{
  "encoder_arch": "vit",
  "model": "masked image model",
  "dataset": "photos with spoken descriptions (Open Images, Localized Narratives)",
  "train_examples": 101725,
  "image_size": 48,
  "crop_scale_min": 1,
  "horizontal_flip": true,
  "translate": 0.06,
  "method": "mae",
  "mask_ratio": 0.75,
  "loss": "mse",
  "encoder_norm": "layernorm",
  "encoder_norm_position": "pre",
  "encoder_activation": "gelu",
  "encoder_mlp_ratio": 2,
  "encoder_head_dim": 32,
  "encoder_fused_qkv": true,
  "encoder_bias": "none",
  "encoder_qk_norm": false,
  "encoder_layer_scale_init": 1.0,
  "encoder_parallel_block": false,
  "encoder_inner_norm": false,
  "encoder_patch_size": [8, 8],
  "encoder_layers": 12,
  "encoder_width": 192,
  "encoder_positions": "rope",
  "decoder_width": 128,
  "norm_pix_loss": true,
  "decoder_layers": 2,
  "init": "small_normal",
  "residual_init": "none",
  "optimizer": "soap",
  "beta2": 0.95,
  "lr": 0.0016,
  "beta1": 0.9,
  "shampoo_beta": 0.95,
  "eps": 1e-08,
  "precondition_frequency": 50,
  "max_precond_dim": 1024,
  "one_sided": false,
  "adamw_lr_other_params": 0.0007,
  "steps": 18100,
  "batch_size": 64,
  "epochs": 11.4,
  "lr_schedule": "linear",
  "final_lr_fraction": 0.1,
  "warmup_steps": 900,
  "weight_decay": 0.04,
  "adamw_weight_decay_other_params": 0.01
}
Rows from block 11 of the encoder of a small masked image model, named by matrix and row number. Rows with one number belong to one neuron. Each number is 500 + 25 x the weight over its row's rms, rounded and kept within 0 to 999. All counts start at 0. Numbers have three digits each.
After each neuron's rows are labels from the 100 images, of 14976, where the neuron reaches its highest value: "responds to" is what is common among them. Only what is clearly more common there than usual is listed. The data: photos with spoken descriptions (Open Images, Localized Narratives).
# fc1: MLP up (encoder.blocks.11.mlp.fc1.weight, 384x192), inputs 0-63
# fc2: MLP down (encoder.blocks.11.mlp.fc2.weight, 192x384, transposed), outputs 0-63

fc1.34:500487480517469491481501567486485535534530483493500516532481466486482514498555487491493462520528494455506495499471500501491433504528465518529504502522534497511520509468499482531438463545483470
fc2.34:502511459525534498490470456548484499493515546497469464486490529491545495471499512497517505525526514503473544509546500495488518542502496473458489502533481487491468511491507540454528515510549497
responds to: text has "trees"; text has "sky"; text has "grass"; text has "plants"

fc1.293:485469553490533494525509498526516498504501526449489489518534494445511510507495482483541476516485507498510509511480473477461532488484508506483447454512495469490524493505522479515515533468488506
fc2.293:529520530525498515501539522489520487473506505541504537521483514534492521535492504499469500490492466486495480512488495469506493521540470529487495505504509526486451469478508491495527480555499492
responds to: text has "white"

fc1.374:520542478462491574521529487460506526536441511530496502519527551503464494538485531501513519451573486521504493539498506516465510467473491500479499490478512494489525473474526485475511540467513540
fc2.374:498502419491516506523482493514485512481486496469520473486536487505493499540508561497511508509489514498489468497504488460488520478492537465530471504455494510478511520535507476500502453535491489
responds to: text has "grass"

fc1.340:537497476490561514498485484518532529523461511488485540472485486483551479462501465510547519488477492519489502496527508503532517510494544511481524464502497496480489490511513491477547494493492491
fc2.340:498505495519538462496519448527529465489510528488470525478454480480483506489519481504482497454498532523524506491516485532510499482515521491500520506515501502528459472539509491461498467559487510
responds to: text has "text"

fc1.47:487512525493517524430486519521522487531477519496516523508470537515504483500501488526518471531517489489535479480486524530515506509486542481499477484522495512436497500491506472521531509505527505
fc2.47:502538498496497523449485523482486483528509521486552508500548488494477497511514473498494476551507449501503541486507482504503539544514501510514504489505522478494463515528472529553458536495528515
responds to: text has "text"

fc1.11:499469512473510521508465533509480516508524496505510454482475473503478456494487498502504524495493481497482510526457520477542500545498488477478518490471515500479465502525505518484485488504487533
fc2.11:504455514504535455482493537469477466506511500492478530494505502497500489540490496467479476504509473515448498500478531497486459549474494519467542469509526516492508510481503467526473479523522566
responds to: text has "trees"; text has "sky"

fc1.316:483497518497526485471512500540506486522505508545477503486488533503479520522505502508498498509507469485440478492495509474488467462474521519497435506522527472506535472466492471476491517443530527
fc2.316:503467517485470523503525521434528497485498470515505491506549503479506491512509471521495528529464505526499461501484521506469499481535503446519461473450474535456529445515497530485487468467483503
responds to: text has "grass"; text has "ground"

fc1.353:529500508524515489473497561496512527492528518501470501477547482493478551515498523469458481508544497513541471549542541484480512467451486527515497484500455510552512478514499489502463526498539573
fc2.353:507489488532466510497458474507490526516494487505539527484475540464493489509484494496527519457492485475490526443484509481491511520530497497494511504507561529492497521460523489464468492469502483
responds to: text has "grass"; text has "ground"

fc1.33:479464502517493471542560501494501534492468507493549546489523474499477512459509453455440485506511480548494481499541505441496500482557556495513529451475510481535518512474477507460512488507483471
fc2.33:507476473501507527502538482476489470470499548483485503470516518495526525548478508497517517494507464480522461460500473495510504465566540489514472504475497484485540503447515508467520486511506469
responds to: text has "sky"; text has "trees"; text has "road"

fc1.256:476486528509490479453479500494457487473507514521522494530459491528473475529472525510456472554555479502531486460517481518527508466533528521505483510528524549488513506492487503492514533506491503
fc2.256:497533488514516504515504470506536497522512522496483484477506534463501511470532490472539512459458508478467502522514506476488491522513493475480524504503488504522507487478523483497508487522443487
responds to: text has "trees"; text has "sky"; text has "grass"

fc1.224:511464481522553517536490560478524511537506478535459473502520476510528515517543506470506475490464515494519462535555525515498524499491531462532458471478507500523503554504474497493520508512519519
fc2.224:451521478483478504502505462477525535492540519511517488522527514461501512509496494480497540530500483497477544483501486503540491508501499521512539550520487527490460467505483494461531515473527479
responds to: text has "sky"; text has "trees"; text has "buildings"; text has "water"

fc1.288:496486479473458498516494491520512451494542529461524513505551454479470524502523493493488495551484545511532483499508461457494511528481509491541447500498484493511503507510463494541494543477466503
fc2.288:532496480484484539531475470485510507508531488507516496485502509509513508526532523463535535498503469474499480506506483486486455450538476502461501512543493452496476459571506518482499522484529478
responds to: text has "grass"

fc1.101:494511487481530478535465498482441524477476453504464486502527483486488510469533532493527478480501489525560457468492493517502515515513563476489506477515495468495559511488496513509515492459506469
fc2.101:495514483533505505526478458564530508507506502478483496509512489456491515509488529481532469495495518503554481470462515494524450487494499491504443547486486487573476495457517490474471456519473525
responds to: text has "trees"; text has "sky"; text has "buildings"

fc1.236:512481534488520513511484472527471480468483533535495470499475557496501502478511502545525499473532462495498508506523523472504516511530499512507485500486514464529502479469516502516483499461519451
fc2.236:510538541496497526475505467507451497532474545458492525522494486514464506483544476481528475524529497495510481478489490495469544531507457523474472501504516496519462520463474477511516539495522498
responds to: text has "water"

fc1.225:457506494480533494470518512484522526501545496486474473503506512469489525505509474526506515469504502510481484521505516510509493550515485510461518463502485499562509505525507519497466517521482498
fc2.225:512477510450493524495490479473505440515474452508488511484514486495494477525506487514479473503533488475527527490503470531506509461495508527498470503516474472471495514500534562516525514497492498
responds to: text has "sky"; text has "water"

fc1.321:533453524546482503515495518511450544534489469527518516495489498494505441536485551479494515555457491529495524526496499543526499451478506471490509481510522477496518480466450471521500561494454444
fc2.321:498494533501518499461480480538465475520499466483498487478452490523470449519509495484476524505552483514471505511502471494513484494471495463510534515531503502507493512497478490520496520509522499
responds to: text has "trees"; text has "sky"; text has "grass"

fc1.275:531536547568543485505468476471507545500546465536487527492550495500490490485485504492530468499458547518510500469466486524538483459518481480542506524514492466522540469508487542495513514510482503
fc2.275:471478534546483510507493525532467456516496495493507503461529525494457491477470480468445472509475519534520531512497496485491527512504470514495514504467499500540495478509519480547509460547485498
responds to: text has "grass"

fc1.177:492477504468489539503512489471483494480469475511478492485451480515553483504510523546484473546492487465503456489480511512502509530504507510497492516525514507496456538504499551519508503480487496
fc2.177:498488479467460514515516510543542488537477533514499506497463494440516546521477515513478497501466504505535423480470522530506466523507504527549497535507481497491546509490509536481470483501503491
responds to: text has "sky"

fc1.158:512511521499433507475496494490498503457496447477451483497506492482527469485540515489452465491487510481499495470476566503499477499460530522555496525516484530528492510533509504487479508506542509
fc2.158:508468483451487553537512469574488494535462499509519521529538506513500542492530520499483520488521469506482475531490492466473531507450449511540493509442519526514544513469453480530516483455484513
responds to: text has "grass"

fc1.107:526530496487484527505446524527469492515498541508521520481537533495500475523460486518492481526521486515434538500496516486483510470538557495512503496514453484488507499485452504479514554505503511
fc2.107:518515506503470532487449516548474516507514489508532523541491518491491523498443516510519505512487515495495519511506535489477505558495533525499504522499507509463496504508483490514514514458526483
responds to: text has "wall"; text has "table"

fc1.360:510526462475497484537548493493544530488485471531491511484454518509543477492490519533539511489525466505493522477511519503478529493477499462478494500553508515482498496501478529531489496454486482
fc2.360:500446512499501511460472509501455482491500512478519485507553489465467501518519468462470490510459509483520482505506489501500462535496515518506515507480506469515502497515526474483523508524513540
responds to: text has "road"

fc1.349:515524482459474515497478505488482471451500490463519488546538488550517513476518513501477527516474479491492507457498474540500504482493485462508505487480517480499509495491550485547445482474503503
fc2.349:500523505468479523501491533470521486519496491502492510525503513487512523527444493496508507506497474483465509540480488496478510459500497512505498513478456499520508529433518536458509471480480473
responds to: text has "white"

fc1.323:421516454506485472500496511539524521487485501509503451465477511491472559544525512513507501489516495518539471511512489505542464431516486491519506480514502515522485492504465522493510464529488498
fc2.323:501536513470527499457507487470469512462489462543459533535533475528506505489528491507531495442536467529513541536490502484495516500512499480485538538495462487459500517502500451482556492514492490
responds to: text has "wearing"; text has "man"

fc1.241:460524483484548496456481519526510476506486472464520467508478494523536488462491504494486504482511555522513487499510491500465535514472521467534447477526497545460495497511494519499508491506511525
fc2.241:522491529504458504462484490447518514486526449439503499509472546459502472512537517510502506508523461489521506481508516447529562523486496454476507493500465480473494483520462469541507530500515490
responds to: text has "text"

fc1.134:529477489507521508488503501547490497532499485491510487497510505503436524495522501517515537525520484502462458519526489493513514492521466498500521447477510496483455577491524525522540536504497439
fc2.134:527493490485456532510459524495521511483492487522484486482510536496528520524468487512488495479498468491520516460477513556520474540475506527477481524517478535530484491522470479523523542502511476
responds to: text has "wall"

fc1.49:493479504521497474486515524533526514505517486520499448481515498480550490509519513457478513542485518482524508530504460497537490520479469477475477492508505488484508492536484485450490450485516499
fc2.49:490529512486489565504475516513462499475490495521514510490528433518461520519512467475527473547480519517497543520495484517510529499514494557523499509517516490499494536487452522510504541507459489
responds to: text has "trees"; text has "sky"; text has "plants"; text has "grass"

fc1.208:465466531541494525509483488497443526507514519495500501569512506475511443543505513464435515562500519466488514502517527506480505474487488480523533524528517484549498488535502449477495506491462470
fc2.208:492498528472507513534498501553472528542498481508533489470498479505495485480538508452463504497518469494507468516507482502491490476478501474499486496549519512546452503470437514502507490505492514
responds to: text has "sky"; text has "trees"; text has "buildings"; text has "road"

fc1.166:504478526518505515504521519473519504475541508509484504538506480518496516432495523506475473509511567505500523511495533454509488482510493499535442528495523479515476523478505497477509508486502509
fc2.166:486531496518482524505508489505483488467474461496488495471492556501514521533526511491483517496518468523478435512502479480504511473482518539470566523497525503525500469527460502480469529526489457
responds to: text has "color"

fc1.329:526493459538476540526510510489547473496507487479481455475515487543476498477445500494498525530484480507529480524472513537496496490493512518510470496498557500504465518517500488485550539508503494
fc2.329:477487525468467454499480470528492512446490538471535496512460515523519577504497515495517520515531483447510501507506466441505488481492536529499463490497507545475568534459519523452486484496496496
responds to: text has "wall"

fc1.72:535501517494474510515506516472465470497501481492502490476487464466478553501507510519508514501502470486447469520471483516515486491508504468495490502480550494525518520501484476504521517474488456
fc2.72:462484484522498508500464559482502524502512503484493504514443497492523509484477504485509523560546481489497489567522488513475488494503506509491456496480515520516550483536519486514503518485491484
responds to: text has "wall"

fc1.272:531531501461517480528456449501503505497491518478466460497524464500495519499446463531494523488490498499510530530488483541490495458501513507502518505510510478550506511443496515518487542485512459
fc2.272:499506494486520497536463559512476525494447486540518455498451536493486509517462551492482506530541509476503493461496512489487480521469503547529445505490517524517475506522461508479495506519528479
responds to: text has "wall"

fc1.75:482508520477524495527506539468502530522495500505528526496530508497545515508513508503486495488514444548487526543506493484486481488496498484496487474525489542488528503496499471495490475496500498
fc2.75:479489499466505522464543464547521486498496516501513488566477502460484536512436490461499520467489514511498515511503514516486524492532514528541497521535497508443465518529469536476521504539518514
responds to: text has "wall"

fc1.291:512512491530497495502505552523497543519491529518514490516523499489503528520510493468476473483460522523508461514490476527522447490448515458510504477524506470518482521487484511542529482473470470
fc2.291:502475550477481510514497495499551513498506494477485521461517506494458524486469454511484520460476478539542492484462517515505513541511516508511464469486518466474514469493498519497506501528504482
responds to: text has "sky"

fc1.171:489450509502510470537509516527499508481456501504518483479498531474471526519505511491502494516493482521512502471530527468514474471521493491531534492465523482526507472534476463539494507510479462
fc2.171:486463458500493545455522461549512501477523483525545466546474479490496521532482516445510512474496498484543511521516490518526523488489499494555496506494500498541456515514486502505531494508453474
responds to: text has "sky"; text has "water"