config = dict(
    encoder_arch='vit',
    model='masked image model',
    dataset='photos with spoken descriptions (Open Images, Localized Narratives)',
    train_examples=101725,
    image_size=48,
    crop_scale_min=1,
    horizontal_flip=True,
    translate=0.06,
    method='mae',
    mask_ratio=0.75,
    loss='mse',
    encoder_norm='layernorm',
    encoder_norm_position='pre',
    encoder_activation='gelu',
    encoder_mlp_ratio=2,
    encoder_head_dim=32,
    encoder_fused_qkv=True,
    encoder_bias='none',
    encoder_qk_norm=False,
    encoder_layer_scale_init=1.0,
    encoder_parallel_block=False,
    encoder_inner_norm=False,
    encoder_patch_size=[8, 8],
    encoder_layers=12,
    encoder_width=192,
    encoder_positions='rope',
    decoder_width=128,
    norm_pix_loss=True,
    decoder_layers=2,
    init='small_normal',
    residual_init='none',
    optimizer='soap',
    beta2=0.95,
    lr=0.0016,
    beta1=0.9,
    shampoo_beta=0.95,
    eps=1e-08,
    precondition_frequency=50,
    max_precond_dim=1024,
    one_sided=False,
    adamw_lr_other_params=0.0007,
    steps=18100,
    batch_size=64,
    epochs=11.4,
    lr_schedule='linear',
    final_lr_fraction=0.1,
    warmup_steps=900,
    weight_decay=0.04,
    adamw_weight_decay_other_params=0.01,
)
Rows from block 3 of the encoder of a small masked image model, named by matrix and row number. Rows with one number belong to one neuron. Each number is 500 + 25 x the weight over its row's rms, rounded and kept within 0 to 999. All counts start at 0. Numbers have three digits each. After the name is the row's rms in percent of the matrix's.
After each neuron's rows are labels from the 100 images, of 14976, where the neuron reaches its highest value: "peak at" is the part of the image that holds the peak. Only what is clearly more common there than usual is listed. The data: photos with spoken descriptions (Open Images, Localized Narratives).
# fc1: MLP up (encoder.blocks.3.mlp.fc1.weight, 384x192), inputs 0-47
# fc2: MLP down (encoder.blocks.3.mlp.fc2.weight, 192x384, transposed), outputs 0-47

fc1.60 109:521465512496519518534444488488491516462506525468484471511440519511500476525457527506519464488533506493518473484496472483502495512492457494476480
fc2.60 112:498497510495493553505517504513527478492521574493518516492505539513484470497495495497475517508535481528491553507516438473441527502521502439497487
peak at: top centre; top left

fc1.327 114:495514467495529506453529464482467482486459510526452470505475537511501487504540486477510476465517470509495542500494502489496451528502540497525526
fc2.327 129:507513499467487488482497470528494488494499511535514503463526488518522474515524460512492494518528507554508479475494494490520537570518490492496519
peak at: top centre

fc1.307 121:510545523521518500490492487438493501493531504503438535492471523480491556520493527484523549526470518509520488476540525492502470480480513501529468
fc2.307 117:505506481481512493480507520480517517512516475500518508470496501530491498543518524471455545498513510469465447517496463534461508515519498454477513
peak at: top right

fc1.361 097:507496507509495464494469544474496459495491545527502449513489494504516483499494520527518518465491511527527497497504447485489485497517495470505491
fc2.361 082:526522551501546517480534496498512469491493466489497537496495533488481550514536491515471468507545486516480525507457511522477526495539509545522471
peak at: bottom left

fc1.252 105:492460522525507501507518524481498507497471487531505512493493494491492484479507509486497541499488459529493532524485471513494493484461520459485463
fc2.252 109:480505476494520505473510498487497510467475504496489479477561503533490524502505483522479482518483498437493513502503516503475468516519506506486522
peak at: top centre

fc1.228 080:490491541468500481497510508487465526514512506436522494493500488510470496468512507507477457508494471480499511525486502480510476513477485505514495
fc2.228 069:503524455516519513466513515518502479515483472551495471477487515508533528459521486501528506477551543546519484499530479493509536518533520496514507
peak at: bottom right

fc1.31 148:545499534501463431468484505505537452472504549466517548517502500489495499464507503481451492509508470465504518464489491500496433546526475532471518
fc2.31 142:508536523506489457522464516486500484483482533515493471495452507482494497553501502495516495503483486527488513520453506512530478506536488473489496
peak at: bottom centre

fc1.379 096:505541495518491510515451505491522450460468542543513513496513556510464515492485457494509474517508501491519516489511553474490476493530525527464450
fc2.379 107:449483544486512518472471525503501495470518471526475527488483476486457508538501465492541522541477501507510498501497499449536550442509522507463495
peak at: top left

fc1.267 112:535497467503467488500478504450488454473537483482492498468527518478511522504505529507487499515486494473515503467538538553474478521512462503481507
fc2.267 109:487539492559510492486477484523550476469494484521465515465484477515477495522492459512501481527454536506522500473505510469479477496484464475465521
peak at: top left

fc1.289 136:503494497524492503534518437480521523517491503505505484500459539527521498474479487489483501495524469520545519480496482516472501523518525470503479
fc2.289 139:528519497511493555500503487471515537531515495506504525510496532519515529526495513509507515553559481566532520489504427500451494509471511477543426
peak at: top right

fc1.322 087:463478526507502521494503510523504523510526482513516525506504535466467521519499465475455436484489551528505520502483507529482513503515526489491494
fc2.322 089:473547490521483493469505519494513526480459485538460483515476517473500487526509514546527502526467491498462507518527506511498502513516473517504494
peak at: top left

fc1.27 089:434509487512505496495554551508502534533478488503500554498480486476528519530505504502516528522534509486491469519519526468521496494544469471459499
fc2.27 099:514562492530513520492517503501501503557494510537492536484503486515488462496512489476534485484480519491512476508525511501489523517486485555518521
peak at: bottom right

fc1.264 132:553476534467496446539517504501519525496516507502537494450486499508504499520499501484485468503508509510504513479483476484463491504509539541505491
fc2.264 113:479495494496472516482495502511518487518498479500526461516516490502476525542481498517522518515528507519491516491497526521481543479482518486459531
peak at: bottom centre

fc1.125 086:496496505534496475487466479491502506522535557512467503509437503528531537480520478517495512489460538564480489490494514467478485497490530559496469
fc2.125 087:525510475487488521493520530503522496535512455487497459486554525523515524557498449476512519495505473500530495570472458520474518501543477514520484
peak at: top centre

fc1.83 107:526498490533530506500475484525519538491557470481523521492423445486449536506481525485502470554474516508513507527526493483512502487514543494511521
fc2.83 108:468545468493481512484492480488499488451474499468498463504524497534518530472513499469520475461556532517504509489479515497530485504498522510497502
peak at: bottom left; bottom right

fc1.52 100:532502491514489502451505529454541515516444464510520458522432468472479458520508476486501464497517494479514474540539474485518489494520474524478508
fc2.52 098:482474535524511501438496518476507454485475490526512505497478534517493497553444507504524509493556460539501478487527492512462523509513494499491564
peak at: bottom left

fc1.278 083:469475573489508532500488534496484470519480444480509495493462551473479502499483500486533558514503507486495495483488496510516522511464526483477519
fc2.278 083:544526456495516515545517471484478490488524513499482506478521499461501502511490507466507508514469513514508469463507527507488457509484496517497479
peak at: top left

fc1.32 100:534488464480508507507471484538530520494469540507514462476500543517457524511499481513508485477500529475524477547468532530533535506482475501507501
fc2.32 095:523477485532512477498506478516463534510525501541495447513510502487512507469527471573516531465477484513520514513525523449506469481471522465494511
peak at: middle right

fc1.259 097:462481489502510531503454539475541465530513507474475526511510472485505477525509512509517514487518487511486510530481534484493507533464520529473458
fc2.259 113:507480537493504494520493414477483534491511510514500495476484509486504530474549472468496456494492511508505526503472547525528534505521528486504504
peak at: top left

fc1.373 106:477460579535478475510532479522488475478509505458464526456514467537504479498498498537479508508513535491539532507447497489500478547522535478496508
fc2.373 105:468529552487486482466448519500508435490481503503505490504531529545511477495484497464466540520524471507509504462449474508492518511531506522542524
peak at: bottom centre

fc1.67 128:511499522488486467476524517477505521495511461535503487494488508482493513514514448499481468513519493528520531505476556504491521512499499516507530
fc2.67 106:512520549508506492472501485542507530414496513489523522447494496476544483484512486503503490498529511514474520459518488492465551501480535507488498
peak at: bottom left; bottom centre

fc1.110 090:487484495500484520492480508529516468453480496526497509510538563485472503485512503515503454503469477499484494505502471486456523542476486518542517
fc2.110 093:509510499481514457475476530539480507502539453528508509480473479521517458485478522464500508492477535487504547507504491471520472533502546515480523
peak at: top right

fc1.155 126:478497510478497481460525462460544476489452456502485512490496532489497489555485461496512533513444478497506508476494542483466540492519482486521470
fc2.155 109:512474526515532482476468471468490536499527499546515476519467457529478478520479446487494521496485554471475496505512500525502494504449484474457511
peak at: bottom centre

fc1.305 116:509485492465522484507501484488507482488507478530483501485526544498472497485481471465534505579485469516497502479494529531456519480517499492462465
fc2.305 113:479489457525474507509505457483515474478517533500476515499497495522504492483494464502522478469469475486532484453478471573502514509549525531522497
peak at: top centre

fc1.205 090:527550565502475490492497506465514466492500517460494498513537494525492494466523491498538515518496520534450522466489553517499523517513524518513494
fc2.205 090:519489509532509479448558485516485492450505472483478504510472488508523504512514506465482468505495496557474476524507508471493519503488526473539485
peak at: bottom left

fc1.207 106:529489480454486502568476488463473470497533470525495507456547483520498511503507536467448513541483476502455503490473510478459533521505501519534484
fc2.207 100:477492529509510485447554487537495506472539551477521512508522487505493485460536504496506504491528480527469473522511514520488501574482478490459457
peak at: bottom centre

fc1.113 082:506465455512522496497512490456527525494532497508530511452490471531489491492509432498525505531507508525531533477524481488489538486526522544546508
fc2.113 080:504509482536489530470459507491472510498480505472516508507523555490482529463521535469461498522504474512466525494464552492493476510515498520465475
peak at: bottom right

fc1.263 073:507500523492531491517469474503498547472496488475501504490508508493489474503477492469458479493485475440539466509513459471517517483536469535515491
fc2.263 089:490448513484474530454503515474508451522453485521516521496471517515497502511503477437524468493495536461495521516507498472461496498475535511490537
peak at: top left

fc1.156 098:489487462456500555460497472519516494496470544497520517519484513502492442527502462471527508479522532482525503483477500484490482512474460509452491
fc2.156 102:489526508531450507550513485492522517494552522498489540425494511528493512502488476519478535525533524515479519535531481473458495500480496554449499
peak at: top centre

fc1.50 095:496571510531489525509519555515487499532462503422509510541505503532503493499496515524454477482504468443489483497519472488520528480475489471508474
fc2.50 102:512497487480502452514456465522500460536484465463508484450481467502507469451486499520502510490494468494496517468510555477478511506488529506484496
peak at: top centre; top left

fc1.139 101:514537536459531504513500504477503502518472433490510486489515508473479502492486514481514510493523501425497517540503518448487532483524469514521455
fc2.139 107:500485490511489528475492491567490446466516504547510464466472487467510517525525499550483466548491549483488486504463503488506507481472505512524523
peak at: top left

fc1.45 114:484476437489498520509480523536497523457507506529541476481490552475505522508536489487531493472492457465503464495449522544481542501506514504474464
fc2.45 113:475554478527502503513462523447509487516446484515477516522485470491492515492569510468539499507523481442554484570518516488492518519474475527471504
peak at: top centre

fc1.227 128:468461501485524485508516460512488463471505468503537472516504456507477535493513506512476539468500513490492512508483490534520481528496465468513493
fc2.227 126:484500530469452502442548502460479519512478443516526476491521479480534502497538505507490514487553485533534507495516527529505529518520526495499460
peak at: middle right; top right

fc1.75 072:554509498476460505499479515482491436504518490511520519559450503513503492496548519456486525457500498484524487470505503500544471519523504484497497
fc2.75 066:476536494532547469497545554510529514531500551499478485479543489530539487507472523544499510493507544535548505540527487499480543479518509497559497
peak at: top left

fc1.26 114:514503501497534530494515544534513523500467438497465474514459497521538532522546492435475495491518503471523522535497545521512490527489484536486495
fc2.26 121:492483498526521532436483523489525498529508494504491509496445441545523538516514527528504494519471521517488470516514523531509538498455498547463496
peak at: bottom left

fc1.22 129:521522544525486544538474499481495491494487521540462535480490476493485517525495517459537503492558498475496528505498513516508540477503512452515458
fc2.22 116:508478471496514445499513505467492493506541477489523441454495460510490500495492515530540501511514516522500512527524490515512505459510527487498527
peak at: top right

fc1.338 099:501536519513466435512480490513481495452515511469508488474505512532547478523529509550513507504566504521495513495460522536479489543543507502494475
fc2.338 101:537542519506531477489511533476489463497460514512547515500499541518498521492472521499517483504530501498483464507552504523482509530496480528498511
peak at: bottom centre

fc1.97 092:495505544497508523542479498466539499513510510479477532524527530476484488481518545510535499493528516503473525505517528499504479512500493538516488
fc2.97 090:506530479532546543454532534505468471497481526515515479540532516483476493508448467531522488522499482502476484481495513502495550505492485470442527
peak at: bottom left

fc1.136 087:477483496490478517520484534488507550479504472497493541515475482528495551483488532577509521461502469511531471503475536520527444499515513519525514
fc2.136 086:487498517481481523531511463482523500485583446501510475527472524492487517494498523514510477533545508511470507527449535515480500497497514518501508
peak at: centre

fc1.119 120:444454513496479463507478508515521530501521498503498470484550495501492508526488487457522521454514466474523506531525510563496478526491503467459544
fc2.119 115:521508515489503557507518480485496505524511507496541532437503499529511436515499496552453464467510552502498555455485499493485486535490514514535491
peak at: bottom right

fc1.184 108:521495471547514481456486500461524482508522516567466533470483494502501478545514485511526479508498487500512486474479509519496530529513541502450524
fc2.184 099:526545509446488513529522463507508489531487510510458454492503506538523493470487479471521485496509514453501553526524546494485505516475497486502473
peak at: bottom left

fc1.306 122:518533480475511520472514488521498466502481507496507537506506500493457481519512494519527507479505537514483491510474499468466454467547512497473480
fc2.306 102:514520518473518488473537499467480504494519500466495498498485469494504526480494494504490494496488519538495500459490540532466525473490524562564479
peak at: bottom left; middle left

fc1.219 091:456530482474507468515537525469484536501487561510510503497505511528528545452466486491510458487521533520465460477486501461495529574511512550526477
fc2.219 102:485489509532522494516477467496497460484443475482479513482489478509505483520498561523484497510521514517510500438523500462513511552465465493491494
peak at: bottom left

fc1.177 105:486513477496467486521516465511521571497453442508515454499555454541518509442522498484479501512496499511463477499517507505507528479505481528494513
fc2.177 119:525496539460492460510504513475501529504455462505526497519534422521515536549513542512471540507499475522477481517471507476452529526526502516501515
peak at: bottom centre

fc1.375 107:504518461482491437501447467493496535460498497527505486457549519463520523496490502484529471483506504539472415493480529543526466488482532537511532
fc2.375 114:506519481515535545475497522513524520520489502476483497477436480534496507507519516546450495469520483530533518539547469452498574533525513475504486
peak at: bottom left

fc1.153 096:493519476514500483460523499523530532487498456573544547556494472496535508486506459473513493533485544482491541520532493486524484519516501479482530
fc2.153 104:493520482464500497472527484471489474486462525468533478489486535513513493474466496518508479510510442513482506501509504474512486464470490488484473
peak at: bottom left

fc1.70 071:490503526529515511504508523491530474469536490522490490521498537509562514518508500512471469534497496473496511519496527487524525501479449539474532
fc2.70 073:502502459536498483464483473475471507492512513482526488493501475447501487506496508510484538530476539519544513488508463488493500502534519478509490
peak at: top left

fc1.90 123:516477500502500468450538476523497481497499513520490505569488550509531472531526508487483503499444473495482498515485505465468495534497503527547505
fc2.90 119:531488465495522469456541536520459507512541498447527481473484530509496492495480534539514477517467504505498474479523475569522505487503547514510531
peak at: top left

fc1.81 093:482488543494511501503480547487498562489455465489501476514480456488514488494480443462506514506487501504538478499448507471491490496489507507506505
fc2.81 093:497499528484494523487495526536496475500474526515508491478462472518486527518543512501492488539520519507485519477501543514506516505486499517481508
peak at: bottom right; bottom left

fc1.169 129:508480485520496523545507536512500474498498480470486519502468532486479534481538509468513505533489493445472475526524528457542509468535491532492471
fc2.169 114:514527468518509525511485512521528494490514555455512531498508483504501478466453491498510533462507532511491492505531469447485531485467525497497510
peak at: top centre

fc1.137 102:492519513544524514539485463476508502476498544463482523473492494513506470493494497492506523494511485459517506517532513446517484505492472516460493
fc2.137 105:549460510535504528493564508493489475469561510471515544524510529513473522525524468500504553495516467525495464466511467470499528513502501550483478
peak at: top right

fc1.370 095:464471520536513512478506504468497497523562566515443490519503508483455497480506502502494491497533446498514485529488506511519506544470477516488494
fc2.370 096:481485473506455506469492500422490469509466473490523478552506527527472499518538538533465508505473500492488504509509578469542490513487487523509519
peak at: top left

fc1.71 087:520506458525493466475479526523489504537474469505462523483455485444513519511472532470497470520493528487525480513477525464470498511513483478514506
fc2.71 098:504492537442524520466488482488511493504497525539499500509572532525492486486520496506489470493494471484486483450511519492492512485485508497491521
peak at: bottom left

fc1.183 100:494514519507494498484500433502520449504482493495505535537508509511535496480512492484464543539513491479454558505474491506477490446511461525464479
fc2.183 103:446485465515529558474516515536509476470521532520477507506531499500498527509488545490530470465492502510526464507500492527458529512490523510513516
peak at: bottom left; bottom centre

fc1.364 087:520475509523486512493472486516516500514475468515514503462500487511484501491472496507519443533489506520494482475473574502482546513516492513479517
fc2.364 089:541499545472475531487470490454464517508442439551537457491544493553526492514509491527452452498503520476482500494488517516480504522541503507512524
peak at: bottom left

fc1.260 109:477494504554492514470541462507506523505514530486500501488461524538480506496508481480527495495527460509485501524499479471496532519518531500481470
fc2.260 122:491521540471480522513525510553494454491453488538501524460484468501538486463503483487505504507521491487484489492558460496541529466511526508526457
peak at: top centre; top left

fc1.53 109:508476477466492493463518472505493470539472490527512451484594481483509504507487471488448491496510503516484473523442498525500532479462452524515485
fc2.53 121:544473494496507483476519526469470477500501497491516503530480487496487518492529542492521519545480445519461507506508527496479521509514524538511519
peak at: bottom left

fc1.126 112:499491491440496496552500511511523497473485477531505521487484541482495518479487479453560515470515526530474536472448523486497574499520501483472466
fc2.126 111:524491497506477509496541485508495481528480512502503458543472504491513477465518464502470470520444506483473521514474499488544491537501545514547580
peak at: bottom left

fc1.159 101:495471491479510436504440490508512482476481518523499510527502477500488463463471509515493537485492478512479540497492506526546539497509466466432495
fc2.159 105:473528516495513550480533505537504519493518488517490494519518465472518518497523513502488529492525497503489507535495490520476514451439519510548505
peak at: bottom right

fc1.380 087:479481474494492494548511531483495497466498519526548518492510466476498561540524539484496484491518486502511483497469474470496481483524528503475494
fc2.380 094:503491495498486479526456548502543465518499449492493481474510535505519462486531500564471505514514473508501523468474494494477517523506473512532543
peak at: bottom left

fc1.262 091:513486472478531547530528501533511479500521497530443448478478485524447509559443547500536510492500481485481478505513498476482529485494492517499497
fc2.262 090:538512516534481482519483499494470432493522505473526525506543528516490425481476463520468491520500481455524460495510488519498477521484497517511523
peak at: top centre